{"model": "masked image model", "dataset": "retinal OCT scans (Kermany 2017)", "train_examples": 98430, "image_size": 48, "crop_scale_min": 1, "horizontal_flip": true, "translate": 0.12, "color_jitter": 0.2, "method": "simmim", "mask_ratio": 0.75, "loss": "l1", "arch": "swin", "norm": "rmsnorm", "norm_position": "pre", "activation": "gelu", "mlp_ratio": 6, "head_dim": 64, "fused_qkv": true, "bias": "qkv", "qk_norm": true, "layer_scale_init": 1.0, "parallel_block": false, "inner_norm": false, "moe": "expert_choice", "drop_path": 0.1, "num_experts": 32, "moe_every": 2, "expert_mlp_ratio": 1, "experts_per_token": 2, "shared_expert": true, "patch_size": [2, 2], "depths": [4, 7, 4], "widths": [80, 160, 320], "residual_init": "none", "optimizer": "cautious_adamw", "lr": 0.00093, "beta1": 0.9, "beta2": 0.999, "eps": 1e-08, "cautious_weight_decay": true, "steps": 11800, "batch_size": 256, "epochs": 30.7, "lr_schedule": "wsd_sqrt", "decay_fraction": 0.3, "final_lr_fraction": 0.1, "warmup_steps": 1180, "weight_decay": 0.1}
Rows from expert 21 of block 7, named by matrix and row number. Rows with one number belong to one neuron. Each number is 128 + 32 x the weight over its row's rms, rounded and kept within 0 to 255. All counts start at 0. Numbers have three digits each. After the name is the row's rms in percent of the matrix's.
# up: expert up (model.blocks.7.mlp.up, 32x160x160), inputs 54-107
# down: expert down (model.blocks.7.mlp.down, 32x160x160, transposed), outputs 54-107
up.44 098:121110145188144119125062111098135133148104109190156131158158089074054121155088142129165109188180127141070080106132122106197108138101110125118102073095112141158173
up.45 111:141106130109070120168100141140191152091133130189106157124103073117136134096164137138059159013118145132143147158149123169130119166128153190136151142136115132038114
up.46 085:119117127105147103125135106107087126148123139110139083143105130124129160114132132086131097089155112123068098151091133139141144176175068152121118170127139149080122
up.47 071:120170086114145160095130127104122152064156084150137074109083133109093129141108190107086159131215092138099094147103095084121121090167130095041154147137129164013117
up.48 097:074094145107094149095052106158127127143169117165134145128137129117094190115100201162077096153167131112094091104129125107110156142139118175144103109164136141098074
up.49 102:230147110131127147109139142092099100153139129167143094127149069097121196119168193187128154118136118057103130142163106138089130145116093155146118164177175153176137
up.50 094:204153090160178149091115089163102106175098061118154092134133212086140100131162124131137133138159126110106122146137097101138165134158143130097219136128121081069121
up.51 116:108099099117146130147122134212164155113156106150131118136089042122073196109078127091084126102121146121119058164151118145081131118119110203094169102138133154084099
up.52 104:103114201133125143026102133100134158115148146074146131151167138047114099143075124122163151141135116117135150057115126130113112132134129100137103081105110148123130
up.53 090:116087108142131102145150125168098115158190155168097178155091088117122146143171155177107074092203125067194111056156108138144133134114085134139132107149159101148104
up.54 089:115079148153127143038201073116082131140090215138106111154118148080149107155146175162167102096147095110147154104101093129150120156137097109156129167089167109120100
up.55 124:082099124123102117169073098100165137127170112155117129134115031125120195103091121082086173093111195143165075135124146161084094167146066143113155117159162140139089
up.56 080:154143117157135148090122069135111098128128115078111177152097134156088128139124139142126081172140123164179086139149084120139130082141050110012141096115142114109114
up.57 099:168077123129133145141119140152139150133125098207134140136089041077128189159136160095149162082105151112164118170124121152114103152139059123115147082093191199119066
up.58 103:152117066119186140066109135163119103132131129168127102098102112171087103116106118103128101083156193140100122205125105123127136177128164134076163054108088151120134
up.59 107:107113137175154106130098152127115152184134113143146109142131145088091076134127143107174110255161123121062104072114135089136132095164131092114096080081113172157184
up.60 118:140185157066202163170107155138148122177087086111151160130170175104106085129092074087128124145146119125072101147115059135128118127172114115083135101116120111110131
up.61 106:175210125148116131140212127155099143152176134088108110101160105140161141194153145128133122134126071105145117094131119133104116085173104114155132188122119185184093
up.62 112:118111215111092137096156127142099134135165091172135145101125097086174163127104107119163172069118113117157103099064121172057096148160079167113169166221119082100057
up.63 107:140100146136114132103076158145152103125165104085114109116131062119108126143084100096120145118140166131101114173177117156155098152159087173067150079099061141067130
up.64 087:104143097152118146105134077133114129112137172198160108108053085110084203207136174150126117056189085158138077149162115100093158109103103127107105149148131126105158
up.65 109:089110195114107153144089169086114098158121128157151114164148076056105136086093135088123139107100153077149119083115140166087104141124132122157096093121136098119139
up.66 112:167093166132103099136141176134076086137134163143092131058136073153079129181126168088126177094107176097169119130178145166092144176128166135129163128146147110178104
up.67 088:164108169141154103045133104098104134109123180110099143143131123092144129174127152127195155154113087093161160153050134092080122139117111076101123125122174099159111
up.68 079:147102149133160111130093099122122166150169129132111106137143212176173127166098070159122106163136142171127112169123115082121161085140147093111169167158152142106134
up.69 092:166095212094103153124093090088121122100155157162105180150139092107125135131118129138171151084124160097164136128123090185084134157100122138151164101152092141114087
up.70 123:171167107130152113089101165142165121173072108054116096222122170082124115122141061115134089167106108109071152149156108118139133096119175171146123141133110163111165
up.71 082:108108121095147085133099131167123149149121122145169115102079088120076151148125123115121134073139163131129032184141150122091157151107134134082146126168202129104085
up.72 095:187153105113079120138192118069072127134136174108108045159129163096159129141148147168204128170139125103144157102109077127088118085121149083176138160118134138167166
up.73 104:140209115103087171129117149097083127145115097166172106157128130066119130120174094149146115132160076070153130149072117139096113111145093079119136114175122144039136
up.74 119:141145213111142087113199119148138141111139180135119136114136046140123154164089117101184125119137104143152080068063137095074141126175109123090117194104179140142065
up.75 071:124141164113134113169145081150108147139137124087137176219127164108109142139062116099126128124148101127114069170157130089142138105142118138127128145171096236118152
up.76 085:193126156121120098186170127186112122192091095087085130140137088110136156125196146160115097147162104056130142104110124126106117124144146147143137128128144159140089
up.77 112:106105145053096110159160143186119151103159200158120150102104098158121141185111153127113108031104126092128073161161157129120139193140124173101141168192156113128129
up.78 124:177119134155075115128104113107090164123177120165118126145124077086146124132110133157053178056059168118173130137152148173087076120132117181126155167185134121118107
up.79 115:100136154111136035188115122151122140099122158171106166105097116183145150118062135146114121069119112183115087139156119116076131142164097151168116158120117098093109
up.80 099:078136103093146124136098096149153141127142147202136127119070037143103178179075161103125128149112125178130062130091180143090186132170143138125159147105130132174142
up.81 101:129158101130195182104136114120094101158142060105164124179085141061103127169152138133159152200174138094128141095142134073159106105123094118065124022085130113129164
up.82 126:125097164119130084132100106179089142114106115109144123164103133130222106104103125158098115081123084118108162147138146124151155117104137187142153183170106136111102
up.83 100:151062144083155086180240158172092135110121174098090145052102084135113124170154143112124106058099164079163165155130180155114171124122120137138162138170156119144118
up.84 084:174156147133127125112232078092113142152146130152115110154132135093112084131145156144189153174154131104167151110067082099128102046179065117057129103133171079116135
up.85 077:177117137145150175119162095154109111193133107112119108167106169081135180107166062152138136121157105117124121155112116151116122104073151169133173135106166092080145
up.86 106:151096145112144115081152104096162094184102129108104092192108169136116141092126180129149106174173088049103096103110106112128122127149067128129104125060160102089138
up.87 102:168093124138207120119164133145153080137109113142103085094079072106079160138183149155187104152139173055106122128144156130109139149118116155133157090120197109133182
up.88 081:146095077113166150183068090138165096141106088136226120143063186122125136126141128091112126130141079129103068153099100084152175127116084145078177119114118152096128
up.89 084:147094114169135136155137137170139110133133149142124128157154042124096152158167152113142113075123140069100109097158155137105091132137159135151100133107151130142166
up.90 110:083102142082193110093092158116104102167152155157114103171094136133085143148055136115124127122135147177098082125119099113108149148181075156110153122113158105074135
up.91 094:198080140089176067146226139136107132145095194188129091132110083078154117114130170159191112101135127058138137138126146146097147165116118128138141156124145143131152
up.92 108:088091194093154121086142154128101146144113154076112145081135149134129078215072102073157121160116118156068122124153151125168145142147157113128121143122098112157122
up.93 121:111105093143112113173167136165158170078138083183107181126077062117101187149166157139099147023134142130153118119144127166159131168167100147119135121111136158066081
up.94 120:103126177127174082090093135136134114141107192120112173125146140180092100135066101107115139167152106170056096151130093116133168172129117085140139117128074139117130
up.95 102:182212075097172137125165164138090158160157130147124114089117147118145126185155189156122148140140102111122131146155132109125143090143124135111166171150117170178100
up.96 112:113091176137101117112146132160107113121183143103173155154134105052137100113097148122195133117127128137204121114076154130135085119136101158138147119171152093117121
up.97 076:118092121132122133142072102164121099186114140110156142138094146178122130129092141149156079088195116164054129139107112118109197124129167124077181104135081134115117
up.98 098:139116093104130133123090149154147143094139130237119089135115092107082135101126144114107198095175172120099074138161128156101118145187110158131136095139144134082132
up.99 097:134099165069125139070141111119065102114133162125127162145151128108170126123127172196173100114121068079098155028129110102089091151128148140160117091113115121109116
up.100 113:107084109125120054124193101137147136148119167177109127127110067095090144137163133125155094135156114077153121110122130098119106158160116146132124111113126109147104
up.101 099:130125092109123105165146126119175110121129096159121103128081077122079169119142168083110166058129171129142095160113121154108113124128066178121143097147160165103118
up.102 089:161176199116121112103161130144116176116200193122097097134157090084108150119144194173138107136187111099109116099134109155089128143164132138149139111131149116172140
up.103 104:196106123091115157181163136142121117153131069147105137175095097099096156078185159157115119092156114019165142123173125125156083114148055156114121106111185136141107
up.104 080:147112130182223093144098093153126098150130068095205125163071123138173148159160105142149114137146072108087111105127146103169133102074153183074149095140084119148149
up.105 082:173146095095190116085125131182156097121098129108152134176074177099132182067140099129123098127129166105105106165090148081154153077137133124131109085169151133107112
up.106 122:140151110153104083089080164059092110111125124100109051119161173114135082115107074162111115164152139150079114091126038154124114167178137092107120184106066149079196
up.107 112:152119138095065122183091130148117200079161116151138169116113090122165167112124110173038141008103148124090095117188121188118125166100128176110154114184149139132094
up.108 078:123197111108133133154172151134120099194132140163120172125145134138108155145109144084105126133186090101056151113120122135133148069194115141139186154117131141140114
up.109 105:192118082124099179137080152105100115152118096211110084145107067110153151122157166134135110102151162078133165115123082165079108137138112139158140098149153113095148
up.110 108:195110118113121113132152142116141078154108100132119078104182049119095154106206149139132132100123158081128143145137079145100127129121119143176151120131152142153156
up.111 081:057156062090148165150141106192138113136163073195136119074071110150083149130127117113150142093155131163160085159160119098123155144138091091051160075116092148060123
up.112 089:218137142103098148133128134095109127144099115150124120119103038081128173146174199128098121075119118027154113149127106185084131125171050146130168153147180100091048
up.113 090:125093131145146144106166095150086121155048149097113103145135169035098131155110152096126043178125132077084151093141139085117112120140148126154097106067085142127117
up.114 086:137188089113122144136146088184104110137150158097139167129126174116120160159145120088179129144157107116091087174146139108106176114179113151133135090097066162134132
up.115 098:154183146174163153061079075128084084177119108129093165176183174140129135167139197111127104091145126109088136106186077107152108125139121144131133153116084099112101
up.116 086:176108155142134110177105069141154130143102142215062102168140109096118127130188160143135178162149171080112132146089088152130160134123068097111114135095139148154127
up.117 091:196138177115151102141189111159081133125141217107097123131126105114147157155153183187152143127140103094153154072127122140060161157126102108132112168123171130160154
up.118 101:180155133093140110144121148146161100149048085118105167176112180080137141114113057110187099201094123126092137186124094157108099080139126122131132150081117159129148
up.119 068:108131158124147167106121037183117120119164121181165163190105149096163151131104198108123089175186118115052091107100099054140119092120073115138106120146106169072120
up.120 090:160152115118111136156166101131118161121112122161145141175083120110080149131161185160146144126146148108149128160156146139095133141138068111149135099137215174121147
up.121 093:153105151118099147049160050144081118157144173117125171125195142046157107122122128111170094143166090045138144069147153084115139146090129118179142098122065141071095
up.122 080:113180095068080083101164136163108149168137127153122057148142118127091113117129186157143098171157120143121165086140108078133132104116209092144151156130072178142207
up.123 087:071113099074139137142184130134092104154156101136174117131105129154104097116119154112115139084135136160140067136085090060158108144179042117096171080116140138097111
up.124 085:190123166155148103129164094139185144109114179123129106155089137076125178110146119137123146127136151100111112151160091147072101154105051156161153122154149127141164
up.125 091:175165117145113140181101131134141114072120077134142177207083167134173153118181133203065105078139090102101130142160113156126108113085125158105082118137148144102093
up.126 086:141120123066151157133133177177117123165114135111147097113041158099069117125124153080154124115154123104133081198127094107110124151156080145064168091134149161086142
up.127 093:108137113097141142151128198124113116130133178136093070125091161149129138106089156135132156104162135143091057134151113131126128179167018111052115118136147109061150
up.128 074:089124127084115146071182070171149157138122118134161216122080091107104098151106158144114094094148094157141131138180119063154146106135123092156149125114163181099136
up.129 098:098120135087128083086147128165129124114107165171119111156088076116137096169101171115110092069151161096085132095124081107137125158142040135112128154102133126071142
up.130 102:158170080151121113117134158101136099146146084149106093127153100135124135130190123138196098151167169121161092100159098132133121191169148127161165107106101131103211
up.131 097:152096100111121168154089150081102112160107129140111080113134114130122153167135122147140141091121173149088107157123098159100132128157070124111191116148146121072137
up.132 095:157146060137094149140194115126090126114154122129130085113160117096130188154179128153155084154158145126156136117113133130088119172102154131143134127088116140159133
up.133 077:090126112128106120094119082104150157142103172146120139145112103100076169162078164122158135143196117136112109146139139161134098096127132085117077127104086161149128
up.134 103:139109229137067120080158138099085147114131118116128105178139117056115136132129154149135115109151105102186119084063083140106127107111039120178117117145116091119094
up.135 115:114151185113142139070117141097117172128143091090142161092177134080123086143061107057164117153115141132109128118144133110184124129139138130127132064123088119149180
up.136 117:174131128112159127067092120123107124167071162094109150168198152051116076157118081120172084190158107057107151091132095139154107146125129105120109152103131129091113
up.137 154:094093077116083084193089146182164186091165096162134121115091042124120164110132123109061166029101197144136098158179161188112136172130152166129182115165145134116101
up.138 106:099080130094125089106111100122111141121136129073118190141133127125140100124102090128105149087120109148036158119143097152178111138124174149083177146156091107084109
up.139 098:111090197112193095130130099135122129153073184096062188136144159136093092155105130123187134152141086120075135132133122092105117093145075141095126149111139106098076
up.140 111:087153154158130093158103137116156142098121099146147087113074192140100140137052083132107118184153105243096122144105114122107151138129121135108129144108064178145178
up.141 085:152144164109123114127171134110120114113116177131119135127165124074161158158091135118152131148145082100151099134096136137132141094157032103124163195141134130187104
up.142 068:095194151119168119167078053161108126177125137140152186162134152144118127148096125131127104172175145154131066129129130089076130123162130090111139079139092151101098
up.143 107:173113141090113127115193159199069169138150160110124127104156124144134151183158213120140107116128144118096139143179144127119160163138184134148178167156120118161111
up.144 083:063047123133098119108137125201126155139173118086105139115092095085063176107114125144155136129152112139055097088183123113135097092134146133102080083105088140099131
up.145 111:150123198051167145127167108166075141158149152074141158111126106105159114125114132144161156152138060162121138125135137155121111098173164143118185152147165121117092
up.146 122:140149118093184133089136123150121144132081070066133152174075179083148086132141062131136104132125128118054167127175127128181191110116152143135156090103094132058139
up.147 113:044115149124136131106098124083074123140143117093119112133156079160110146134122108130096154146086152172165087113133121118097117130124145120077111116163152142125107
up.148 105:087141172118117161158111121113145113195144101146167079124072131114118147136112152095123161071110094130200102119100142105093098155131122101094127119166180117106095
up.149 125:185149107151135128149087128119108116141108097098131137215121197113162137091162101197122102130148096091086172148144102175155145110100116203148152159153114123095086
up.150 090:127093151126121141139148126224098175133187194169132132097106117137115206144136125156072139097129146110149098131141151111093161098130109163116139106171131105144153
up.151 110:127086107092195111081152129132163119135074153109103162155121151091121133104144093100116105142123113071116181087116135131124143093088125107135079089077136150041115
up.152 078:100166116106145198149146116144160119102102074147158104131032123162082185094170135091106101066140099094201150126107130130112125100127097155101110125125176178065074
down.44 101:120087135082044109195121107134126154167136161118150127137133125105146100069137132167135117159187148140148178113108147168132100086117122088109128070120167109104152
down.45 117:131145085103186113096211181173072211112150109125065148079121077125109100149170118151122181148084115140131079150112111141135146107182132175104143150137119140168124
down.46 092:104134132091139100146131155100079111180136090083147175122125132136079107125137099161164139127094108109123116111178135114111145125136155130084127156125081112172150
down.47 067:116136143113147134081141094138079072144102194171155123083103167152162133133167204137128134139088143100081165135143159171208135192074159106114109153160137114121144
down.48 086:191146194125073083103077072068112096108118150098107070175147126113144092122118132100164143153107165156133148118154155161082195125079155076164133123107108103135152
down.49 092:128104116140104140128136223124168137149189107080095139074136140132143134189089101142065138117139133134177098110164160153109097049111111142095130134124113070153211
down.50 091:139155075113167141077166089074147119158117155095143169092128111162140123168112123145124150190129070151117102163109140079147156087134093180135170098106112094152107
down.51 114:144157121149138115112153154129116209146144127135122188075142135100123111136159150132098088144064127148111128150135111121127166086123088168102154193132125159179121
down.52 103:103138083074080136142122117103174141171068153202163150189140109103149154127118151112142141149175130153140145103090126094143113072106135120157108096099198137138126
down.53 095:195212075139136137195133142125146116123133122112104136204108078135090092199112127142113143151123130137131082121115172129123088154171137110120092123074126106147102
down.54 086:152137105120098118119112156113099090155148115152125165104145074133151153196137142152126138208097120144161170096120133092117094039139130098075078142117129160108126
down.55 129:094083107129121118147160170151136198087148101162151124086151118130122190081161074119113169079090149162120102186133145128099134134172120173113152150133083157163127
down.56 073:104089143124152134132072181099148108089134076176133130080076088140094146135097234095102135074117167168113055186177101159117114184121089158111169102116106177146168
down.57 081:120133068131167104147115212140145159164174099188090157114144130131113123118150132140101137109106135166126112138169145120117121070176057124067185157146172135102200
down.58 108:076099103057153100195156137131064108148126142148155145075110163180128159105108154096146147101097100132105101149135155128155189155134131138118157164152115131156166
down.59 101:131118128135059109163137126096125142155138143120124154117141122159115114134140147160161058120147145111167149097126126130152114030055130102115105082118174080085135
down.60 119:103132124110129114082137138104141141102089140070146197127092089121120102106164081102103095164207122122145159140109106130131100128124118157125112096157143130106066
down.61 101:139094098142114192082066170067163140200151150113125132115097159115155123143060125150089109156109107103163105123141122161097091042121106075097104122129107154147197
down.62 108:108067097129088117166135144147159118102138120175130086099149133144134167126095181115119149166166154156126143132096137084112119108139155134062112167101159112129109
down.63 104:080129099070095103181133148138126150129077133117197147113142168125114113056162113122131079115099133108068131140158135102181133119116146174129150152166108121182087
down.64 081:134124141155143118124050108110104113123099116123137109152167099118201174153112159105154156122106152185067175164082150121107125122091127173138136099147138124124192
down.65 102:094110084163048103167117177111150153109170107132123100128136118104095186105125124107120146091176124127144144106092169154159132125133108134075136105090135103115154
down.66 111:108126140146064118193098160131125150166171129118126126087141111190087136153098140112082103128083181143167128092130167137123114094154098123136130144140070120157124
down.67 095:139161111083120139147127116107125150174156119137148135093111119150172117115140187125100097199061186171184155127086098145171107079121179073113139145129144133134081
down.68 066:128101111140120181100116112079135108126123131105175151188204092128152073135163117112128116077102115138034176152160165140092148109151160162146165151176105145115187
down.69 099:110115083120107160082154173126095162143119140171132151047134113092113154130135170097103107153110186193105128123139120126133128114139157098047146127108162177138188
down.70 125:155118120155113143076103106099136128156120107061088145126144132112162082145115083186106128108147093140157137094152094138127144059096125116157134154138145066117119
down.71 078:076171107114221125155146154120073130112106131091143204114135118121122137095175084146135099120080135148110091187140195115093178086156105179079126157144075176155159
down.72 096:144084072095133134150104176120119101203194164105118174101121137143140134138090113134109109129162134157197132066183139178139133066119151075101102160093152080163170
down.73 102:133146100137112161077117129122063135149141152149117145120137133121122124147094133160112093138138083124117122127130148142130120051147155117107099126091113117133188
down.74 115:112162135125091165136130158090101147100158086149112148112133149179135157145131114139114116228090177174139145142099099129119090084146149131123094167125156133140072
down.75 055:145127192134129145152091071191145072133070157170146112111126161120144067146139099050202144096157127094113159142153164118201126144191127121107143069168156176119137
down.76 080:167102084191149140121074180134193148146175106098081102125105129122115121166112097106063096077164133133205122095162160159137095082139080126081082145120132130190169
down.77 115:128212162095130110137179090098132116206150138123143183132144100106125116170117110144099100199070122107102157098119112070118108070163138131148114129091067100120123
down.78 121:096109091128146146131156168118167181124167114169096109082151130117168152115100128111044189144107099204149096157123171116092126122153114162139118150150114142177116
down.79 120:185201153129113140095107133134113145194103153143142146129132152097094107120137109154120147217111088071136121072133124100119158084129166140191152143131108132167126
down.80 099:121186158123169171038104084079094078147085155145145138154105180116147152157096175140099129135120071156104126182070162100120107116186117140088111114104100140077150
down.81 098:069157105059125128083129168095177173153139159122145165109088091100095066143125131144120106110120101098167105114148097100187165111143082130182124095139091091117079
down.82 129:090136094177156082096152130157189111065122104126115163141144111100173155149114045124097167117138091138120133147102120118128136114145121180149146154093145126109125
down.83 099:084131096139143108114139172111123161145185150105143162130151111176084120139080075118087093123098160159141166090124156114167063090160134107162080135052092106122112
down.84 086:180130120074149144105118176078111156162141139117126118106124095135102147149141145100104134165127085160165059117161139154116116143112086121024105094164178146110108
down.85 082:079087179150133091100099101079192136110127120094122131087153114089191110133113127123166131175066114125186174114119113069148138089140124156201163138188185141060133
down.86 105:180149137102091166157100160143149144139148158116118164105118105104076106160123084154155155093166115127167123094153075137169110090134151141053111127128165109144081
down.87 102:122142083158105129177109210121142165111189121100114153096147086165074090119125126120120101109090146122199122115156178106151106097155135139120158128137161093149113
down.88 083:095141096093187123170137146149169097172132130100180116080104165183073111178103181095110127107128127138106108172192101107128136108137137136124169078180155129103130
down.89 084:137121105125080139158110137116175114153202057085110103123105160148120106154126115122092124110094191152139114061132147131140146113127108128129124162152144097142112
down.90 108:113138160085096136154147174140122149159043134111184161084127116113112119127147098154171165210114107107121111133180069088115130103131147166101149125140118159136114
down.91 088:120116138140131114152107164141131115160200125125167132122136081200115114133146107141106156158111145130204142087192175100145070099156133117073122149119116122141121
down.92 112:115150169129062141149124102105171111096064158106158144150153125159134132132123130153155066167159112125111198103063111067103082103113151111149093145121104103124010
down.93 108:135158073069183136157166185119140136126134109134120163140124086099099070126186102149115144134097104144075116151127144096183121113200095130094146165097149132141147
down.94 118:138132145117086146152096122091109165168037147112149155101146147130115092128138148115180138193157097101093148102116106120147121116087135177181108142182101135148102
down.95 106:101154150143095173101121162075130125152200177099149227117150160116180152175126087119052093134135099135122110143159148119116124104149109091145074151128072088165159
down.96 117:121071088124071099160096129131125124150106129174134068105144133152149126140125175121169129167176132141152110148093137117137138139139156152115105135110090132122138
down.97 076:137115139073174171091128096139108073151102163118157108100108182184159156152125160091210148157148108118120071164157148140108168180056108147133152121131136162088176
down.98 101:119129094130148133164131204163112098139137112150088158101064121175090111120163134142136151089106153128133106131194135117125120146192124156051186110152147076169146
down.99 104:169130088126111144095114158191158110155136142185136124105191050118162149146132159115166134187162120174128151131079145099168102106139150132123117125118153105122155
down.100 119:220191134110104142141100186169136130137164102149102133141137071170083091120126069163124154128119140136163118105126152095158071095137135128134131118113164079139057
down.101 087:130134109154165109136130190138144147187133107113140161122102128133084148131149111136053087162081087144117122135169149137156151137183109150101147138154146122192144
down.102 084:103098107161063110132145194126135168125133109125111166115113131165099092156084154098129143117132145187166171098165186113143100103140092105096095119142153067139151
down.103 110:135144110148167138128141218114186162095177124105110125122097078156048076116103115145148110112144123165189096122156135112171098133154085115066137087155150087128146
down.104 086:092102134119109129092135111084150168156078090149112113163120168125163114130109121171092102130128137140057134158132080131154141056101067193205180103138181136123161
down.105 088:091082108129151147086147178086172187143138150131103129094139172092143112124132157197131150141089154147207109098157099116134115071138135176170122122170188143102116
down.106 127:151109078092085120215099120104100152143101078077144165106146137103129096109155133143122176168132122118150128123156126170116100073070132165123131124108125091145125
down.107 110:075160129106162125101137143117138147121142060140122149094123135108134112136097097124087199160110126145114116124102142147093106040158101141127134122093093163184183
down.108 068:062135169162081138072143169096140130120185107082125092138082162121147131154101124116101125069227136121170140098165127159120083138121120166074062103159101150134163
down.109 088:157120096149154128163115204165119183151182108095126139115126141094140166140145083153095166121140095124136089081180161194137096099184084132104108146094119129143185
down.110 113:172133138159110086218088184155140135134224125076124153106168166125081130133118078127108137082115132146167103107219143130137098103118143121128159162160110085142165
down.111 084:140103119112155131210171132114123164152126129137103112084080124107135143095148149124125141110099109077069113177191116178163141175167113168117154173240113125128106
down.112 084:127127095100142135162135244160120162164169122139108138120149121205106127154114133139118103103113088136138099108141128089123098088162138124091083152097106171157151
down.113 093:137169108088125105072113136120148117131139175126107206146138101098130111132131072137145107173096172133159154098110141133181111049070106106089092130142162146083093
down.114 076:093126089110106119158154063136127061120156147144097075100026151172103107147134154082129169073145113137099123165103093125128147192152092105109169091137148132066142
down.115 095:196124122138179119105170120150107083096119143131097208151130110154119126219124088106158161150150133145103126102120111076123121103179102152110133148092134121145100
down.116 089:129155071133163116183134203142148105119151116120095157144101063132127127136132133137126118108101155104176150075143109149137098088187115115046108136113200120116092
down.117 085:162141114123097136132105188059168123175156140099127167090132119168126104163147154074122091156088142140171128078127110109127079037149112107139079115115127095133155
down.118 109:126137131178094139098101115089151191135168118060114126125122146123137071110107093181128098126140136144152159110155108180141120030115153088171153150126153123116155
down.119 061:096151104211138133084095175133140128109191140101097074149120112109161196142175223153098160060083113112133146119140136096094150187112128155094125106178114152083139
down.120 089:124145130157129157118089151125141173213165150097148141092131154120087103139117140117099062124113156140153107082145132161115138099124102107096099104145104114142205
down.121 097:163108122119082128082130124141106070177108139185107128136163068106119145168124138136148083159142128174109169128106108118145074111135134115116092176080152171145151
down.122 076:165140126154135067135181145146119127116145178108191110106108166102111130134134126142165126110115090097165145128160217113153112129063148108171111125145137080139146
down.123 076:110115128099141141192135104143136144107138102127164133083083169117141151150088115082160120113131127108132100174182126149134148137134154175149158116202060148150140
down.124 085:095124080104132123119138173133144136182118139093133152135148133161142096188122117207089122172115118104120181095204146109099128087146167133135122162164204125147130
down.125 095:125174125114179143033142125150169152154140051107126137145110166093087092167130099142121179116115125129131114084158103135117105066157048117106149124131163092161182
down.126 093:101122122105169102130157152082131160167135141130135152042080098114068101121107090121113130110100149065148099141214082129222158167164100194125149116171129098135101
down.127 099:096130110072149097165127126109114131156104128114194215129100153136096045119153116147145123167104110080075111126205100125153111101163162198088157122103107177121113
down.128 066:148080168143137144103145136163142087084111143089177116059106156108187162145130170112138133097084098117134105158128169162110159149122121107195114087175129133139109
down.129 102:115178109099064147167151170100112130135105116079164196172152097096146099116151106129143153138103136064141120103144106088120139104149142143104115131117121149148077
down.130 105:138099127133054059228130198148099164152139115103125109113159174158080091086102119134147138085153144112114115081219160157157150121109129135178142142129122067129153
down.131 099:095119107118179099181137206109126195149176124104130144078154127136135198122116123151094100168114115156082101134160129169142158122104105172116173128149074113177170
down.132 101:159105164132127063140089119090142132097212142110113136112142127120123112068083112135139099121135145172171108089181141122136079087109107085177102134116117054126187
down.133 090:153178125045058131129078116113155128105116123126150128173109158071192123101148086096147160103082148185114179131116088140084162053110132095088116135107146139106145
down.134 099:106071065102100114141126178162114077128133149185139118122154062132109131098081175124107115164160121143106143130106160098156092101160152104125103118110118101143137
down.135 114:121136151087037088138109080120118116153102157137112099141161107150177155131129154123126098152160117138137202089087131072119162044121136127164059121074144125127088
down.136 132:193156083109070136136117101082133113125117123110114214130141079106124096168147121168112099163170128141180173104119125127156084034091170154134120139089157128145156
down.137 168:089156110121156113139178168154144205130145105158154156088126089134098169120134139121089116138046133169156095171120135145133154111192107172137179158153087145206147
down.138 111:120150067131117118098129114105171159124071144087148185151129058101088118081158109165164086147146093153112147127073087091101136094129115165173128145103104121166062
down.139 100:125208106110136176142091207113188094159097139096146173134171078137089094153124099147153114189127094117162149097100098077127094075131144129134104136134129117143009
down.140 103:145083135067058102127081145089108165126100126130112131154098183107137097061129157138100153170125135112103145098118151117145109130061172083160117075108119162107173
down.141 073:138149145147106170049117134124120115167119105177142160091105109160185126129160112130076180139117156115105130136162191166128137089163079125115109164124137183194158
down.142 063:097136178125113167074133086122181137103166169085095056162054114181138114167142180110120134085121091147164120166133136173141156221098094100065156110182141126133186
down.143 114:075159178122107116172151126095133151128194140092138169109118168120119114169105096123059084139108128109132113079129137114136076078114065119183100142126100108125195
down.144 082:100146117125160087192116135141177134131125086114169097162181092080118111095175068110181091136120171139108125147124121153142146124096066176126161155143114119100096
down.145 110:115121126133118100127119101127217095139119133191117113123162131207138140198081131082106153153153115155111148143062123073125102097142095129120080141083119128109053
down.146 124:102134075148090111067113100064193148115111136033142180157134087085134074092118123153163117170133144120123165150111069113110129099098115129189121113147160132112127
down.147 115:121104125104102073219144155103185159061137134141122106088116138167147113141141113115115161101136189145128067173101140105109167167153130137097159110153073120119081
down.148 108:151129134140117143165120097173082118099149148156136101094157153173128163065108151113150141113126149084110118168122203154126146140080163092111124116121099129128129
down.149 125:144092134133142140071126114127160128103129088055097170147156147106154121178131073164109192145129098115114141129133095134139134041141151159176130155126152060151168
down.150 084:105129141118161128060130175109128131131138099086095198078121126101146101194066133122071122146100157152137132067156135094115129108190071103142097099133134126127188
down.151 112:099142136137100119120110168120163158124155121066106199168177094111113111139164116138176117118136149121184125121082109115153093039153150103148096129114185135137056
down.152 082:118079125124162078128206209150127165189142044131092096142099131165092164124098135173132124167108084141097145154104155145122161167154096124104122158128139139147101